Weights of a small self-supervised image encoder.
Training: soap at rate 0.0045, 18100 steps, batches of 256.
Data: trained on capsule endoscopy frames (Kvasir-Capsule), 42238 training examples.
Rows from block 8, named by matrix and row number. Rows with one number belong to one channel. Each number is 500 + 25 x the weight over its row's rms, rounded and kept within 0 to 999. All counts start at 0. Numbers have three digits each.
# convs0: first 3x3 conv (model.blocks.8.convs.0.weight, 176x176x3x3), inputs 99-109, a 3x3 kernel for each
# convs1: second 3x3 conv (model.blocks.8.convs.1.weight, 176x176x3x3, transposed), outputs 99-109, a 3x3 kernel for each
convs0.10:526498522534503531461480505509511475513493491511462472481501488551541471480494535491542487502490483504489512515516500515514497503479538501512486505518495439456548501467501489478525537515469464499532534507512546485504501487539489518495514534487478460540508501478495512506501508474493517500477503476
convs0.11:466514478450479547497494447507521458496487522509512528505510482501490473482506477524557530507515492499503533487486478487541523515510512479494472455463514511533475551508481536509513466504528480538488483488528459480543490504510491559515508526470459531531474484568504525483515516530499469487480482483
convs0.12:485489472463468511509489517479507504490541495495529492506514495516496506520501514491514491497522508533488525484522507512465494529449483499527491533497456498487503510475469525522501484471483485481528489511496530483527485512473497531506484475481519542479523520503510507507522467531536477512518482519
convs0.13:517517479462511511503512486532481527505511492513495515546510535480548483461459508480510513486497518522519434520472511475461494505474526500486529478539486499509500461514514494471477514497539527488490519494531501502489487487466464496451495495498505486514540497469556503526542552529553527509496489519
convs0.14:466478508475547489494484459529527441530488499490510473481443496528492545536506530513501497520519499512526537532496534488511489559492521485523501517501532525515516580531498556478504468494458494535485493521462526491489511529477516499504493517525481485518467453512477503477498462480539516486445509514
convs0.15:472514519475512501526557426490494510476506482491476522468507518522470519507537481519547508502509485489506488518534482452474477496446541507488495506481495512514471505424497487512509504488527476500518485515477518469496457486497484525486530495471490481497519501528510500509530489497539543486548496505
convs0.16:483505511509475484447550505520476492439482495505523510496484518503495547481530480486497533477476512493491492464516507495513487562565517492512514539518533501461515514441506444457457527487493508532507468482530505491501503493457503469503493496498466531520473484431473450472486523453484479521459503528
convs0.17:515516524489483490529491490534500498531486530532521531505456480522520498509537537456470506511500488496511502510506513517475491510478471524480507511541533462535456507516505445499502511481504508474483527458507481469492463480510511498453466504479536531475499514520487469527503467510550539496503557456
convs0.18:515502510488496514516495499541543516512520516464463539507489486524499536489496479496495519501493484502504474431489489520517481510477545475455494491474475476517494540555496475461515526486476472509485506494504488514549508548515473509516520511538505478459513484530515484517516479523508486534505479448
convs0.19:501500529492532513491514471515531467500484464497473496522521500478555566498505502534508475486510466511495497543513499524473453557470509513464498496496497553552497527465468519507523506516569490532524502535564525533504468482496520539529446484494497497514520451465449460462468481474509517500468474484
convs0.20:491458463477466496477512524489481485492529502504506497487505538514507500492471441502479480486504491504500516533519514484527489516528515546546515563477493479539522469521503470462487468481513551480530535502494540501494464561466502483506494528487551511484461496516538487473520527548522496489470541509
convs0.21:491527485497500500505527510504475468510485482521507481499487467498504505526502537480516467465476444507479525494472546493536561529490564520488470488472487471530528474495523463463491481504499481496477559491488499544539532444507460498484519486489505538506466527496505463502505480473473482496490530474
convs0.22:478540498527501503513480540449504484481470492500528481515528526476545516500512494487481494479536487507455495462522476478471519475518512515457527470514487540500500540469472492492536445531512494525531472533497506481473522493518490500502523501452492485523547455519453508537500518517521498540491514513
convs0.23:485455493499525525504489515531500519468482501518487515447515542482506478494524464500462507523527539503522482520523482547501499526428571514485525487510476482510517510494515488470531521548494519473454439482475478531494499490506497483494508510517489477546507498503511525525491490489508504491516493508
convs0.24:526508478501450446479485486503511469468474507513483505484521490459500478462499479513539453487523485516493490532538506529468498506501518500488510500472491461510498528527526516555494509484534525470497525511520534526540483543496493510488553503476477464519525523481503521521544524533536533510523501488
convs0.25:482492437466535500508514514481500508440523497492478439513511484486527477497469496523514509502504492477513511576532454499526455514452499484472467481472456496479475525445467465538452495546532522487501510517484520495525480540475519482450473502535488543449511490529540512510509522539456496478456509498
convs0.26:508488481476474481470515495474564510501473507522490505493533490474517487469525515535469523527459488532462517479497483489523523500497496493497509462463525433542466471527459500448480464515494480496504503509460505478530490538461501513467528462477489513526488510511504529513528498528477488500503483481
convs0.27:530511539522519514534461470496513504531495493469514548424482460521501489509525457511487501516505517464480513526517518484477477531519490493505490430476497520511507456535519469490489448491529495515507483491481523530520511515490539506527482498481479489493524471496516491495469481493487490531523519477
convs0.28:498514511522516497523541515517483505470496529468537505527493520561481542492500535554494515470551513499474484507508515525502465498492523491481443516491500503445530486495529463484540489519467441488469483502500497464475497515518465508467479507500483530535480500521470548535497516466521499504485522447
convs0.29:476484530459480480521486512504497491480479501542479494538540536514445496504537527526458500472556437525495506517542508444475509479455473535537518491537545498548473512489464511481472471499503515483520543505502520492508501528464500476510484496499517498489502516527483482522504489497510489465519488523
convs0.30:459509489496478479499493489446518507503527552514504491552534516452439491496502502523520493486509502486467489486506510489494538512513526471473518467506517483532518481462485463458495507518483536478527486456506485540512464538524527521541478463528507471534506504491466474521515500519475494483539479543
convs0.31:506501518503525487529483513470524509507506461499515506517508479512500501529458502509517481487443475441458485482501483481489511512504515469487508494464453467495504467453556488495440481510474497486487522508504513490478505541524504484474494492511480505486466484483495490504531495468489503508484507500
convs0.32:494488461499494487480508491503505520497472492487469524499505492525522461533500460493493524480507527528474552492524489539535503465467495500486487505506512451501495497513529513500491490511526486492488485502554537526472471497528487494506495490522497536497502541460477441533473499496472511497486493485
convs0.33:535492497538517487474477476471505532494462556476524535457527529477526524501501534470463522521511545500508498533527492468504468509529491579534512511515473450499480542529468521518543500475521491490477458503544542522481450532493536522492519494508487452503492505483493499507494464494523498511523478524
convs0.34:502500509498493563529510477487512512485515472541508474514488490532510472516558512515505472526461486523512505472490524504484515514471496455499508473428512473474481470466511465478532479513545504476514472474491523479560526498495524504483487501477476514510497517477501490517470459528501480512474540489
convs0.35:484483492492507506486487519476536484508477522474519487508478441514508457491519488507492487519499503500543475478457500513505444496475458493494462497532498501533529527520538504521527509475499494494499490436458486532497504484508496507522481488480539440490546506487516516476470474529447561523488525473
convs0.36:528571477477526508432566544506481490487537507494514467484519505523484491533487475475472476475494490433507555482491462460536515463478530559551495509517537482552548485497477507522481477527507508510502460485505522498521524495459511522495479516487497509529518524473466500496524472488497496489498514500
convs0.37:466494544439538507490528499469487507485512525544464504485467475474483503513509465518482500544503523511511539500493519481544507513509515512509484516482531478513519471486472506512502457485479484486484485499529438511511464482523462482520537474532501480502476503512454478500470543489494485453512506524
convs0.38:509512473501505539495470513481514508491531505477478505497514480508510515462500489474504487468494479479439527468502539503517552505517517493510466516504530454435457516489529490475496487525497484455499508484452500480483505492505509488488503478466524506472523518491498527516498466512475528534505494468
convs0.39:500530543502526536466430511486503471483502491540504469520481487431508475492480508516488510512496521486478472488497482547490472497536476483519536468500486512485517496486479556496492510506505497469521480477515526514503513506543484530536546503549512516513471498473502455473500521534468468486500501473
convs0.40:503432481544481504459515478494545519465527487549506515491495541538518520505515520483495466512490534458488477510516460501458440555483504521516485533542528495503501525484524472447500462483477463523498525488523542494467510445454499473474517508482517536510525541493480535522546526493523483524473498516
convs0.41:497531550544474472470497504496503507521543511525465542403486527477468487547505506534494496552549541494491503498505464517480491530462512489486476462489484477472482498461471545521502507492560511485488481516494510483504503512541542469517474521488495466459493546450532487480493472479481520518484501498
convs0.42:519488498568520507546507460496507495521487528551482534530477496515515484529503512487503469516473525486458500498471523528477495481521497518527476513513509550480498458567520505491491501530498478463526523477486466485495442543532508486537492451499492488465523525488496503495496466515521493495508508539
convs0.43:489524499485533473521469532467490501506545493496524469483506485510460485522531518453523490520456456536498502503515528510500467493480519554465509533492471500491475556530467493474503506536472486492508494495484475505526520502519523529513503514501490514472494512524528450518498493522483489508534522482
convs0.44:489483520514545540493564501532517492521492509513468488540521465502453526452490525489512500511492445522522490509501508499550487505484450472491480463504498499520498533496484487474463482485498541524502479486481483505495489516526497500534536518454475533503506539559524476486540507487527443470477491495
convs0.45:499528559483497509481462490509555550505465519495496487483480504508512466489492455525491537512553455478427525503511521540461474493493478468470502487526503492470499522514503496470536493503505492447510472431491469492466492539544488437496483515487482567508513485492472481521506544508485518491483495491
convs0.46:498525480477541505514534521458471466453530543492511498510467526473519525532535459514505516496509506507554486494503498502518504527524516507492505522468516521508499524495491508551514515504495469518494515506492488554514530461548524492542511489523488504498501469525463537467475524491458478483497477452
convs0.47:513501510495489535449519458510476484520493475460471503467508521445465509467463436477480490494484523569527496519483456528462534514541545509491465448489485469410474490475489486513498506513493534483488499507509477465484516494485482484504506447531502521508478462506442505502462456494541526538504534469
convs0.48:536501526482515431497454529509482509526511507491518497510466493446501507463514492513483484488481476524494496485499529493476483495524461498491511548516490519514512505508518515473493507514478473543471508484507501484528533530517525484473535492487521478504534497514512510511494515507535482471513521495
convs0.49:490498515498499543478520491471463504500502477502477458507454499502531518488518511473497544496525552492529503466520467503465537485539511525469515508513487458487510533514507551520537506484516482489488461488528477502550511518475529545471495492429542528584502501518461522528510476492462461527498479487
convs0.50:499518487525506476521527487511513532498522549483523526464529509504520511528517537477470476476503468473478518502509472473521498511492525493501483496536532505530554546493595523488468526513491562526568552492491493487496533568490489504499514500481461480532523549453499477504500430543502459556491528513
convs0.51:477467502513482508508508482503487490493521479523507461503482459537466516514502520478526547468452488490478501505514520534408496552479493501501466497471522492465503489520524572467521551453489501503524543503505544522485481472527493558536511524526511466501582538489508516476511465511495501480504528502
convs0.52:454451479466535497553517521487478488490496530475480504489521498497512486526518497494516498490495540490500498486471538482480496482512511502498479546499554495494482503511484451449517500518488536488504502496518513521521443494447494479494514513477494510528492490493482528486544515506497531525473501516
convs0.53:465464542441486513497480451528524522502518491541501508467489488485491483505472492504486482513520514485521474471455500443505515499477516457493475461516500493468475516500485494483502522504494494479504478509480491493537462471545510475479516492515470591523491517480496532490552528513492486488498497500
convs0.54:537495497487472453466526490562507508535538518498522454467542465519492486504483477524492458505495493519475538545444466549496489482466477494520521499483506509471534481473525504482558564514497518515481503518509485466497479493496456496499496478492532523500534470455505508493498490511497489490451536506
convs0.55:502487471470498476456505493464488506493556493498565508538509487528492511499517457508499516490511511504501502509528505463537501489492450498473455468468482470498551518478475546553522506541510459490541529522457515508503490528557519515488521513499436495514484535496507489527509496492453461525467486465
convs0.56:503532492502493514466506505496521485495539523484527458457550437523507465473486526498498498530503482484541458490504497530498479476485467482506499516504473473489468503553505489494491470454494481458537473477583508498522505520483519470508508498437470544517471462471478492503479479512492513499544449502
convs0.57:457539501571490472504484500495501498520511518473465487493493536512473532519528492507494497493521454490480481467506482478464489493477546496493493485467464493490470528485493484531483502488520490453475537530492547473489531517534489481474535494498550526480483468516516522499500474531518490509475466518
convs0.58:521436489485504476528499524494486503504521468472502520472537463514515448475503483513480495449490499535473512484451496497508522537496511485476482533499511499481503502534513452489485477508568503513495567489501507479487512470491521510472527551477520457464502522501479511516504462505495488486488493484
convs0.59:494502505507511528491505540543499524493497494495506510489524564523501504483483486461489494480469520522545482529517531526541498491486492466480484466475513466475486495451474487476524484473515495503492528492494525538515506478496463549548485533455446449503516519492505563555503489495526488486509500506
convs0.60:497506491497488514488563494489507482516425463493476484474426485515527576472471540514486531496496512536511494513508560511479493452461504519485452506519493513509513482508473485482510512549511487497532485498527486524508475514506463476475516519481467472495482490464508496469526475433492516502469501530
convs0.61:460535517508458500478517547469507510496520502523487455502500488501526532545535537469481477519531551519537506552543541494511535496517489493484470499527499537493457531494478534489427546578494468493481442514513532481466531504520497496496478546511577558480503512464519502499469501563462479485504492505
convs0.62:530490478475502501532496513493492533470508492475521520494444488487483480513472505490474513500511463526498508481525523494472463557488442503488462485483480520499473463530467507494475512514507471484470468509514499503505504502506484532461459483494472506472479517487513526477529478557467538530502516521
convs0.63:503482489523488484502497499483490524485528480509521502456473495531496519490502492496506514552496516556475532473533499503552495528490545509514508502488478477516497528469480527478508502503476539453491482502496510472491484552512474552555505522518484475498461506516473469462522510519496488530535481514
convs0.64:528493509447515461512526515467483479516473484499523497485485494449513527475488486521460502504484454495476521482503547483524479470506506487510497501520529493471474529540530473505500464523467464489480513493485486484550476510484493495493492511468541438549499471514503512511523501491550492499511481477
convs0.65:492495498504481484502549515473465495481487463530497499489511502506508483483525502489482488486456490519445504455504510452516519528471475480510485507451456468517511519545537518537505523497487543490479517503465502511509475502465520452518509442515494493480513482471515424470532505505470480496519529518
convs0.66:563482482525435456474478532521518502517550512490501501432457512509505485502497453472485473509538498508516530450516573510529521567504512543515505521521495494514485516490511474491502478482481532495481533500507513504519538524497527524537487483429512520526525506524538538516493524507479460501518443498
convs0.67:496459445496505492447502519493493548524499502491509453502465478476511509498519481496480503501528460512499499492528547499506485570542486465499467521505495506500492501515524499478510500488526527503520469547515487496519505532453547492540511508509444466527486497475501495516514514500509513491486462548
convs0.68:565546535537499533523554478496452532512528516543511533495474495497479504493505503511478525509458457482495519579512463500524535527466488482540507509498483502547521558555491533498478525455475509469491481494510507457515504517519546506518492487500483549508488475553511479518482479540474499512467510484
convs0.69:463510465536520504489463495506497542497486485522488465522464494474462463488495513479514486515475505481477476498496474499509494483461484497486496485499535498492507501470504515524480492518536468489518486480522501438507531492475524527433481497520467506464516509438507468523523476529467490539456511510
convs0.70:522517503491527470554557528480488480481505520496455473487475491502473578459508527538479538534495516484502501484499533490545522491526514480519455485466475508471510483427466461479473500510513501490504508503481509502468482488506484483462500480476483514445557528488523483496475502517475549510516504520
convs0.71:502526541485482489505496530543508515471483528457492494549480553459431512532513519485449537507478490532498494492488526541517535482505472509483481542513509511491502549536528552497523464489528491492518462496463472448501490480485540427528491522504483474523518508527495472507478486488510455531493505483
convs0.72:522469475449447509506498451530514490501468507486560527486474496496473500481523481542443463522533491469515506466507462450507474501523529460465531523487515489535484495499481508509499468489497471452475503495537511511532465478538502470483513475487540508519550514516451504472517474475475489518533469504
convs0.73:499484519511487457470470526483483466488507484520536507480528493483527473531465468542532489501509497497475464519539477533487480511453475500501498507498511490457467506485540492513528502481475448489501540502505494458495511526442484453515482515523496517476483470530431497486512533470534489496472428501
convs0.74:496474483531530512485488499476499522522541550497525513453546509442466536510486472523516506489532476493470501489509517516512503487522554496478488491485457482531514514507487476532495489518517501500457534496456477456504543490475490506502475525471533521505504516497475504514500494495489489495503473509
convs0.75:445528486521501482508556493497476485469489506483500498483471503492479506518540470477550499573537507532490495489486486478510511475490529457532495522523470516524504520505509526522476537505482514507483488521508496477488440507499455488510497501500478482514458508509490485496521490505483528494474506503
convs1.10:574531561456535479529502525493541513542488494494504513511448504484490501481512500509498538546534528563511470471518458545485481529464478464490483516480461519519529497490499489500522496476483497502499519508538510504485469486460496472486535488470505508461512474508503515464536503525520496521532513492
convs1.11:470474441484473476456459517501502491445518559504480479450502508482485533525497532485526498509496531506484510545497464496449463465476483501517465449473525491520505501443493443473483538478500501487500532542481505559524523463515492478487489465497479513523492512530459494436518467525469512506476504517
convs1.12:515492516457529512475487468469474464472464497500497482507486513501488528505498501496515486529486517491462526515523493493528495516496525485489518511491496482489533482537512505519475508492495478477506469515537524482542539499473472486479529486469481522498470528495493486529518469550544479481491519536
convs1.13:510476506541543492476480537509510521527520475506488503516526500494489520531502524498516491553502497483506524482466492496504490472513450467500481484494510478486467497467435494518507473487449492459483532484516504494519491496467467498519489493502537470512478517464492463485499525504485466501473539482
convs1.14:500504505487491516457525487476459511471451543513477488510487505504515504502487445522533510530478483500476521514496479482498522485542498513465521487479482486491469525528505498533530521476472492477484472509512514527530512473499520484474492504505489509533487509514471524525499498500536498506481551470
convs1.15:490493478479467503502479491505493505502489456491475514452493511517486448437457515542502538514462532522532518524465520475497519505465462524512524521501513523518550477475472488462469479493495501479500497488502519528556491474465513501487484517509469468499488505539554470528519503519515490519496506493
convs1.16:493459569458504475478531494503475493477498479491489519512505511483516523517491508546531484529523463492466518572520540525513460539505463478474505549525499537507519483505471456478515454477506470479504519541446521509471521484504457461482521472497525519532424455482450464496483480515488471483485479489
convs1.17:496553508491508477521474523495492497438512509526497519486498487494460503510493495510490529476491459477532532492513490528457470477494500494507512501484505491506490476528500509479507466492494494507502561528520475526524470486487552526523515498511469470515517450496524492515502509505483471482484525515
convs1.18:532505504520476532482490458553474514516494472492423492494518483513494489538526496482501511519497465499473459484481473529516477501512495529457485500488468496493505510494518490485506509492470507512482506467535438487497533534487537493475547490484533498520476490511520567530489468489489479500531482496
convs1.19:513493478473445502485495538542496466564479455450497574499491530463459455515524490497463519521497511531502474504505515527489547541514486475492540501510485516484490498520516525463511478506498475511523477503491522497493548529522488494475496482509495497482525500461503510513490443444500467486456489483
convs1.20:468457477476490543490586551496448527489478521486526488458474482463525488512496490533528516522492493500511516517521533469487533506462528494522534526533474507539521515459524524486465478525509512451476523496541480501498502469509485466512487455505516510527472525484498501530498504519504480488524501526
convs1.21:511451533531490473534510536523465513525509477512549514518525517474495522509509492511497480510536481487529501483530502516495578524488498502499510488519460490488467495463472505537496504526454511466487508527514530521521447522494466486486433452450469552497517466504488512457494437468516472487511496504
convs1.22:510512509519503453525519466528496494492493497523480507493525475543502466545485533516475520498481495553494527492510506522488489531495477482464477514470517503515487532488532489496489538515498466486533486536478484520504498535497472515471489450520464540531505496524501524504518533509495472528479496498
convs1.23:529515516472494503545508510482516503542489533549541509515485514548491475521478499540459529481507522487537519505553487526538464525497517497453505512522487518519482474512548516515529523537504505450507481539494422472524459552516464528501467500497520535455509484483505474520519481485505488506510518523
convs1.24:535462508492506515484475486517500510515442472479480478498496492506516525433452476535470528473479457510477524451510505546514474488441502469497509531504445492461451489516464522483471501521526519509490459446520510465484510530482524493499505456484512482477526464496501469447474514519466493512489511498
convs1.25:519481461499507510527495492467491436529502474520473518485501503534499503521497508534497529476488504494478540508492495520501514513486486514475529491466488518515469514493488523471495482573494443461509489453495516483468495486509495458496526446469524493443472515559566449469487456510519499544509498485
convs1.26:462494491506490478466470513523511441483484468530478504492511496485499500449513509492514517549532502527521505465528542477486533463488514535498497500485553519523521490508513555546518545511535458505485514489512531489539508490539539438505515461518475498517507517545461512512491507465488509485486537478
convs1.27:540529516513557537491467470459471504503514521461497509478494493498455516514548535475510508557488525525515518542509476481512513506533510497479518491495546480465508488449504502502527519503479489467494476511519525506495519531470506475509508504532505530539481468541478511518558487504454480504494456441
convs1.28:511534506534511482506492478478501493521520488520477467462461474514488506481524463497535484483471576489530492462513492519484484487495501486485486471529517485504463512478494473558459461501530485485548542490481511526476454538516495493532522508519453485555476436503465499514521484484484510468508483484
convs1.29:503463448525484455451506513510496519441490489465535512489497508520461497570500516450488507541478506458497487517531503539470488548479490559505508523522512521472537465521493503469496601481517499509500469499488519507562512552490477474486522504486508463526504493503501534519480517506535488555468512509
convs1.30:487509468509496497455479463519492536535518554484459495429475514462499447499539514501554511510467554488527524492500498471480522511495484493529458487495559555483533487467503496529471470475472484472540504459492505497505539510536534541520545498522473529500498459505507534482467501473489487510493467497
convs1.31:501505437485509498516520486503488484509520506477488496512480509493485480502516494508497476458537512500526542508461476487501528546517508550522543552562475504541511497502501532476490550534501462488495504515514472530515461530512510532468504476513464497462518474504497516491437448467500464478513464464
convs1.32:536485487533460475481478458490495491491486495499536506496509478507486474512492461493529475492540559534527502461512494497462493509483526476535501532487484513510490499527489496512493500475475472493482505509481513515493489473474516486507502446501502542472522460497485489514488478478466490473501511496
convs1.33:483503482529560479481494473518514526514487480493486499497480519524488486473474514503540558515482480458479520509450516477498502529535515499475537496530538504457478508481503534483523535511480471488539497518519512497489495439480465518478484484491446516506525494559493513444523534536498537483526466466
convs1.34:451526479491498539515552509494463474490461499543568514502489503488526495486458485529524487562490465515484475504529510492509539519552500510509510513505544520515524479525503518463479497493510466462541476477510508484528510461538480530502462510538512507516508496534456498544493471509471481530466525503
convs1.35:474529518519509480490483507455455510471489522491479488497478506449510500536488503519474500511536503534521497472506487489468497461504505486506559522497552492519506498504461467507484498498529536514527496512539546520493504495499541542506539459512489501498493478475512514475479483470477504477475495493
convs1.36:519542554508488527530421513496496479480496501448446512531502501529499500493543463480507524514525454472529456502527527515478547508491519502489582507496557564528487515491503467509484476496481457475527502496495503437495508446505475448503526510497499519511523518516516543519456487470461509481523510492
convs1.37:492479455445424476493488472504514486522482461538458483492462524533502487480475503532480482518481474549509489517546514500490458463489517495515510520557535529518476484485505483503465507496500480554509579499510507533473454527521494449489488503513499500479504459459506443509522469494512515523530515534
convs1.38:487485461532481486446477508479526552490500524536503539538512496466512500546488489448511501487475521471492470493496483494497484463477473461465475502468503466469526470480470477485465484492498500507546486522518560549514491480483499480514524510459519499508491510512469490457502475483468497514496473459
convs1.39:464559504476478505472491519528478466490528505498516479510503478520509536486497531517457519498480503509476470516500525473504508493474463459446478471487473488455533499491471474466494500473494492525501482546569524472526502466491485451469506474491493507464525569480462514506492439469522499467482471457
convs1.40:511496586526516487509539522525510504519534486484495522463545535514514528553500510520481505506484482509473445481482512494474469544495453518486504445479483478497514480474503467493533488523478519495459506522542519490475511462504485543488493510488511474483477510490499449494447496486424479514458471474
convs1.41:492480466504475495447492516456506547562506561477559551502486506528487504508492534485519528466475492557489507534549500480530507500518477519470463473503466500465495496543524488523507503519508494484525535513521502518533512476502509540504466532512478455480474449511499502513463511537499489476482511497
convs1.42:527554478507508467477468472492535493477505488473498524511520461499548501462444494483447492450520476474472487493466484444519465507450485523531536526502497582499532505528484528512516506477447529498530522523545538529533485498480471493519512436538473474470519511482504501459477471490497487505527498490
convs1.43:477478469510488475553485517493494518495444467479506488494519511472509549489524509517522499512526497458543475460491498514549508484530498486510541518517454520557501505488517433470499511485472501520504520492514511447489535496515508512508485516515481489492481508492492489509523468491479522480490471473
convs1.44:537490511491492492499549536527473484475504480538520453497501434519478489495499492479528532518508509505511506497488483482459518462542533516503476528462471499503469503507502475531525484515515473497494511537517534435506499490480479519500510514518521474500530482470465511524491470522479507476529500516
convs1.45:519482533517479556488531549496503468471524501480524499497531475502507511480513519479543526477486507493511475485492497470506489489468532445508502501497502432498522519536552515467509539485517485483522471508508489501510486546506471579580494502562464532519502497543500477490486468479499494528498510501
convs1.46:485508514489476507496534515481519523533477504489522503509478507506470461526468457497485530550529533473571509545538459528503475490484522481533478513477512539527504495514476498512525445506478526497458495508477496455495519545468500525509494519530476518528480526527534450506486504493501501545485448507
convs1.47:532483503474479458503529500455495464477505501513456563515488522524537531524531542441496512534507501492470514504512495511550497532509523481492440473528504506516518500487498486488512469527490491520473483499511525507497529530508484472491514476485482482511513490489522475506517527492522506520511565498
convs1.48:500534476514510508475533515475497474510521492487438511512543437541466483489502499472487532485515539452489503534477476509487513458464532469500475522551493532482473535518500483538505535482532515455497508495476495520522483524492480548491547485476538505489488508555458519511496502490515515530467472504
convs1.49:516519574488508484506475480501487519509504530492475492530518449500511500505491480524495536542503506452467514469497511487515487530472461493495511535506449484495494534531532477499496483475484518531474550523475535501526519545526556541507509483510489452476510514519493521513483470501506476481502476486
convs1.50:492497535523540485505497513499496481508473476485474505507480512493487498498459517491463490477489486485502490552489510518471462473454474528491523515474500436514451551471478551502502490496534501494481496495487485466503449544546503462521538543505497487504514500472507479515510514485488511534477493472
convs1.51:501488486469483482511536478520529521487462503476483509511491512532506505531538460502470467496521463495465524505506500518546530557482522510532577480501513516535515465528515475426474499491507503514478487533487533493522514434493470477495525524530527475514502528520464525468506490479518486497468532479
convs1.52:468519495544501526489557536505519479462483484460461510473523521491516516536523488506493491538495488507485490474489494475476486492463489475510531463529513510548503543532496480564508515481492478494478463479540468470490525509499480496488494463536487522487468478515503469466543506520463479517481494495
convs1.53:524462479483489456463499514498548519509512540488468537447531496480528520458525489493514478517487457485492491492496502496519504502496491485485549472499494496474506522498473482494503527488529521488500500542508484508505481457515529553501479543535485473503507466478538513533522527512511505507483500456
convs1.54:515473508530509509528477498500469467527480458441485482469575478471531560479507495484531521497494489482546501520511515505506458516511525526514501525496499465529483524499459477517503485484469487511484525522499472513480531540463509448469499503481455497506507517461513449483523543505540501510511485495
convs1.55:478517501484455506490501500510453476478489512482520504524491497512531516500495508526519480528539439535509519489500444485479533474505518474435520545531518454471528528535531522482493496534521474552502444509499553498517503536469525545506497494451520492482487518516490467483483469480489523512497510462
convs1.56:510514504496519497477469494531458501455540485483481491528558510506504520504491514482479449487478486495465518504489485499505451538518507472483492485468505495488487481537499509514495528519472502503452520491441491462509526488463495504484494483474496492487484509493509514525554518525515485512494514444
convs1.57:489482513517495501481479504543523504528480493487504428492512493498518508484478517496519468490492545451468533494508511506506482500535504487515494482499487495500532460505465524482521489513503452465490480452492494495478479531479472516475499503530463484478495505514495528488482506490498476511501525508
convs1.58:440513527461469486470514449479494553514514466480492470510525514510465469487526484479487479488467497514495489489485471470503520459523531497523494501460500529535490443485558531523472502536485510476511481468514526500512469515463529464475466496441456522501511482508485505485500458498504478509479499498
convs1.59:538524517597473502544590536510523529542537481501520497484494505506488494494498509512479508479511528460515492482468489492506463503527520498442507505540513488446437524494453531562505434515545507539528480478475497479535530446479502495546546559528493511556488562548533536471495534514523543493485466489
convs1.60:495460536486499512544493529469518488493492457495501475496506548468496488496519516556450497518532523494512465485498526486517507522520530509495529526494499486516482511505472491485467546506483491531513444474471527480456465472453508523491509489485484498498495540493507537478481479492489523513518507483
convs1.61:534534492505541477478473534470490481499490521508509543495516494510518516499521476502492507481503477519521499499466545466471498495490526484504487502472468509539471541495555511542535481494533482536520507512481518525478425489491521493465492541464485501464538509491481493506501494492511515509483540519
convs1.62:491502514523504488508518484497507544521488493503525501525526484527541495523477503491492541491519492490453468519509505522528513511450501481519503498515524528526508474492516463531521486512472495489481494504498465497492457470496519520478493528507556503465498524529526506523519493503495506512463553507
convs1.63:526462500502494478498503472526514466493497512488447508493564500476474478460478483511504503511488541514481497547503516489488525476498508519497514494502531477488511498486493540521498459552469508484525501538496485492472472542490491478497528497494496530456499495485484435468475524461495478522527486530
convs1.64:526493519483512522487507494509495497553507477515445529451510522531556529524515487466490485483477504531517463514495521546459459497498495545460505501525498460506514478538534493477509502515507517510483477497475519468510496511473485480510516476493522460517538486491507519502505490497493522485488528483
convs1.65:475488534472495509509524473482460500512457478499529513511496459506505475483488503492502483471507513487485498518529467524515518516487535546490553536533550526499483503512522512516488493499515479500476480494461465509447568515525495452571451483508494520463513476496505469557504521472496533479534519492
convs1.66:471486520523486503509474506471491472492488470540465538545523509535524530512449499480462518503513526499480541509478512482471501508484520467522508509490479506510525507495488495508479478481501514501509473480509479485512520488528447471494515467515520484482504538502491512492505502479495530531506517495
convs1.67:463510502496491478505491510523513517442485506448478499481469535487503553507476489547503545494515491544543544515498513517467495503526511521539475504495513549511485490481456501477513512516501534509502478509509494488485526503530480491457490489503487517455491488451469481491489519505519508523487503503
convs1.68:544518508457485468474505483500478465458500536479525500490510511497503481509483492512473482477482487479526543478518461476435492492447504454463484485420526470497465503549508559524508487488504478533508518527497479493499487497541486527536488499529510502548484525513468473484500500517472474528504497496
convs1.69:493484498443479490555522525507492494504479505506497465455492538489488488478453468501504507459476452484507512513510460523510457509468475506515508475491502549496508512520501514478483494535506507498520505481523504538484498538530543501462495531532482502475506513482472482497532494487495493529479493504
convs1.70:501514518489480492477488483504497496471519545537481480482438466529517484474518546440474506513473497489522526544530495536477518504494555510518519469479486534491485484502494472501486469489463511506495461499530519469534532523480496532484518501496474471477505477490493498457521541504464464509471514436
convs1.71:484499498503467522508489509485513491496522501473525509513521523482471475555485457473464509470473463470462508498475485529489444552522449505543457491493496494487479480502540514538493520518519533482547524501501485525456505484520496527492529470478470499449510492469513517457519488496479513473457498457
convs1.72:495472455496497488502474519486515513492502489477489440500522519481474502514526527471485526509458466476480467503479486499500514502481454512509454470529526523502516493478500517485497489507505525503471500523522503506499555542502483502502517542554508465489490475485487478462507520540472495500490474497
convs1.73:449524493508481525525510502508521527494493499537507481534547504481504468504485545490482529517493518505459539470510488458494514503519516519516485499516531570484529526498488481517498509490505475489492489478494471489514475513519482512502517502494515456478492505504503505471466496475513486476508477520
convs1.74:475536484515424510508488495515453489512483482524493523486498497494510515482525512516494505507491485488489505471479486474496508488501526446489511541479486509511449489501497521445486471465486514503484502510527517498492524485500502500507427488440526481525443470503482500465527503495538521494504518531
convs1.75:491490519496488472505541497504514521505502467512497488496497492490459507459501505448496469498527446478518475504454502515482538498491489501488510509516451494481496474511467510496482508490496481503518535524485511499556472454473470519470530509506474527515522494505519526510516513492511489490531499484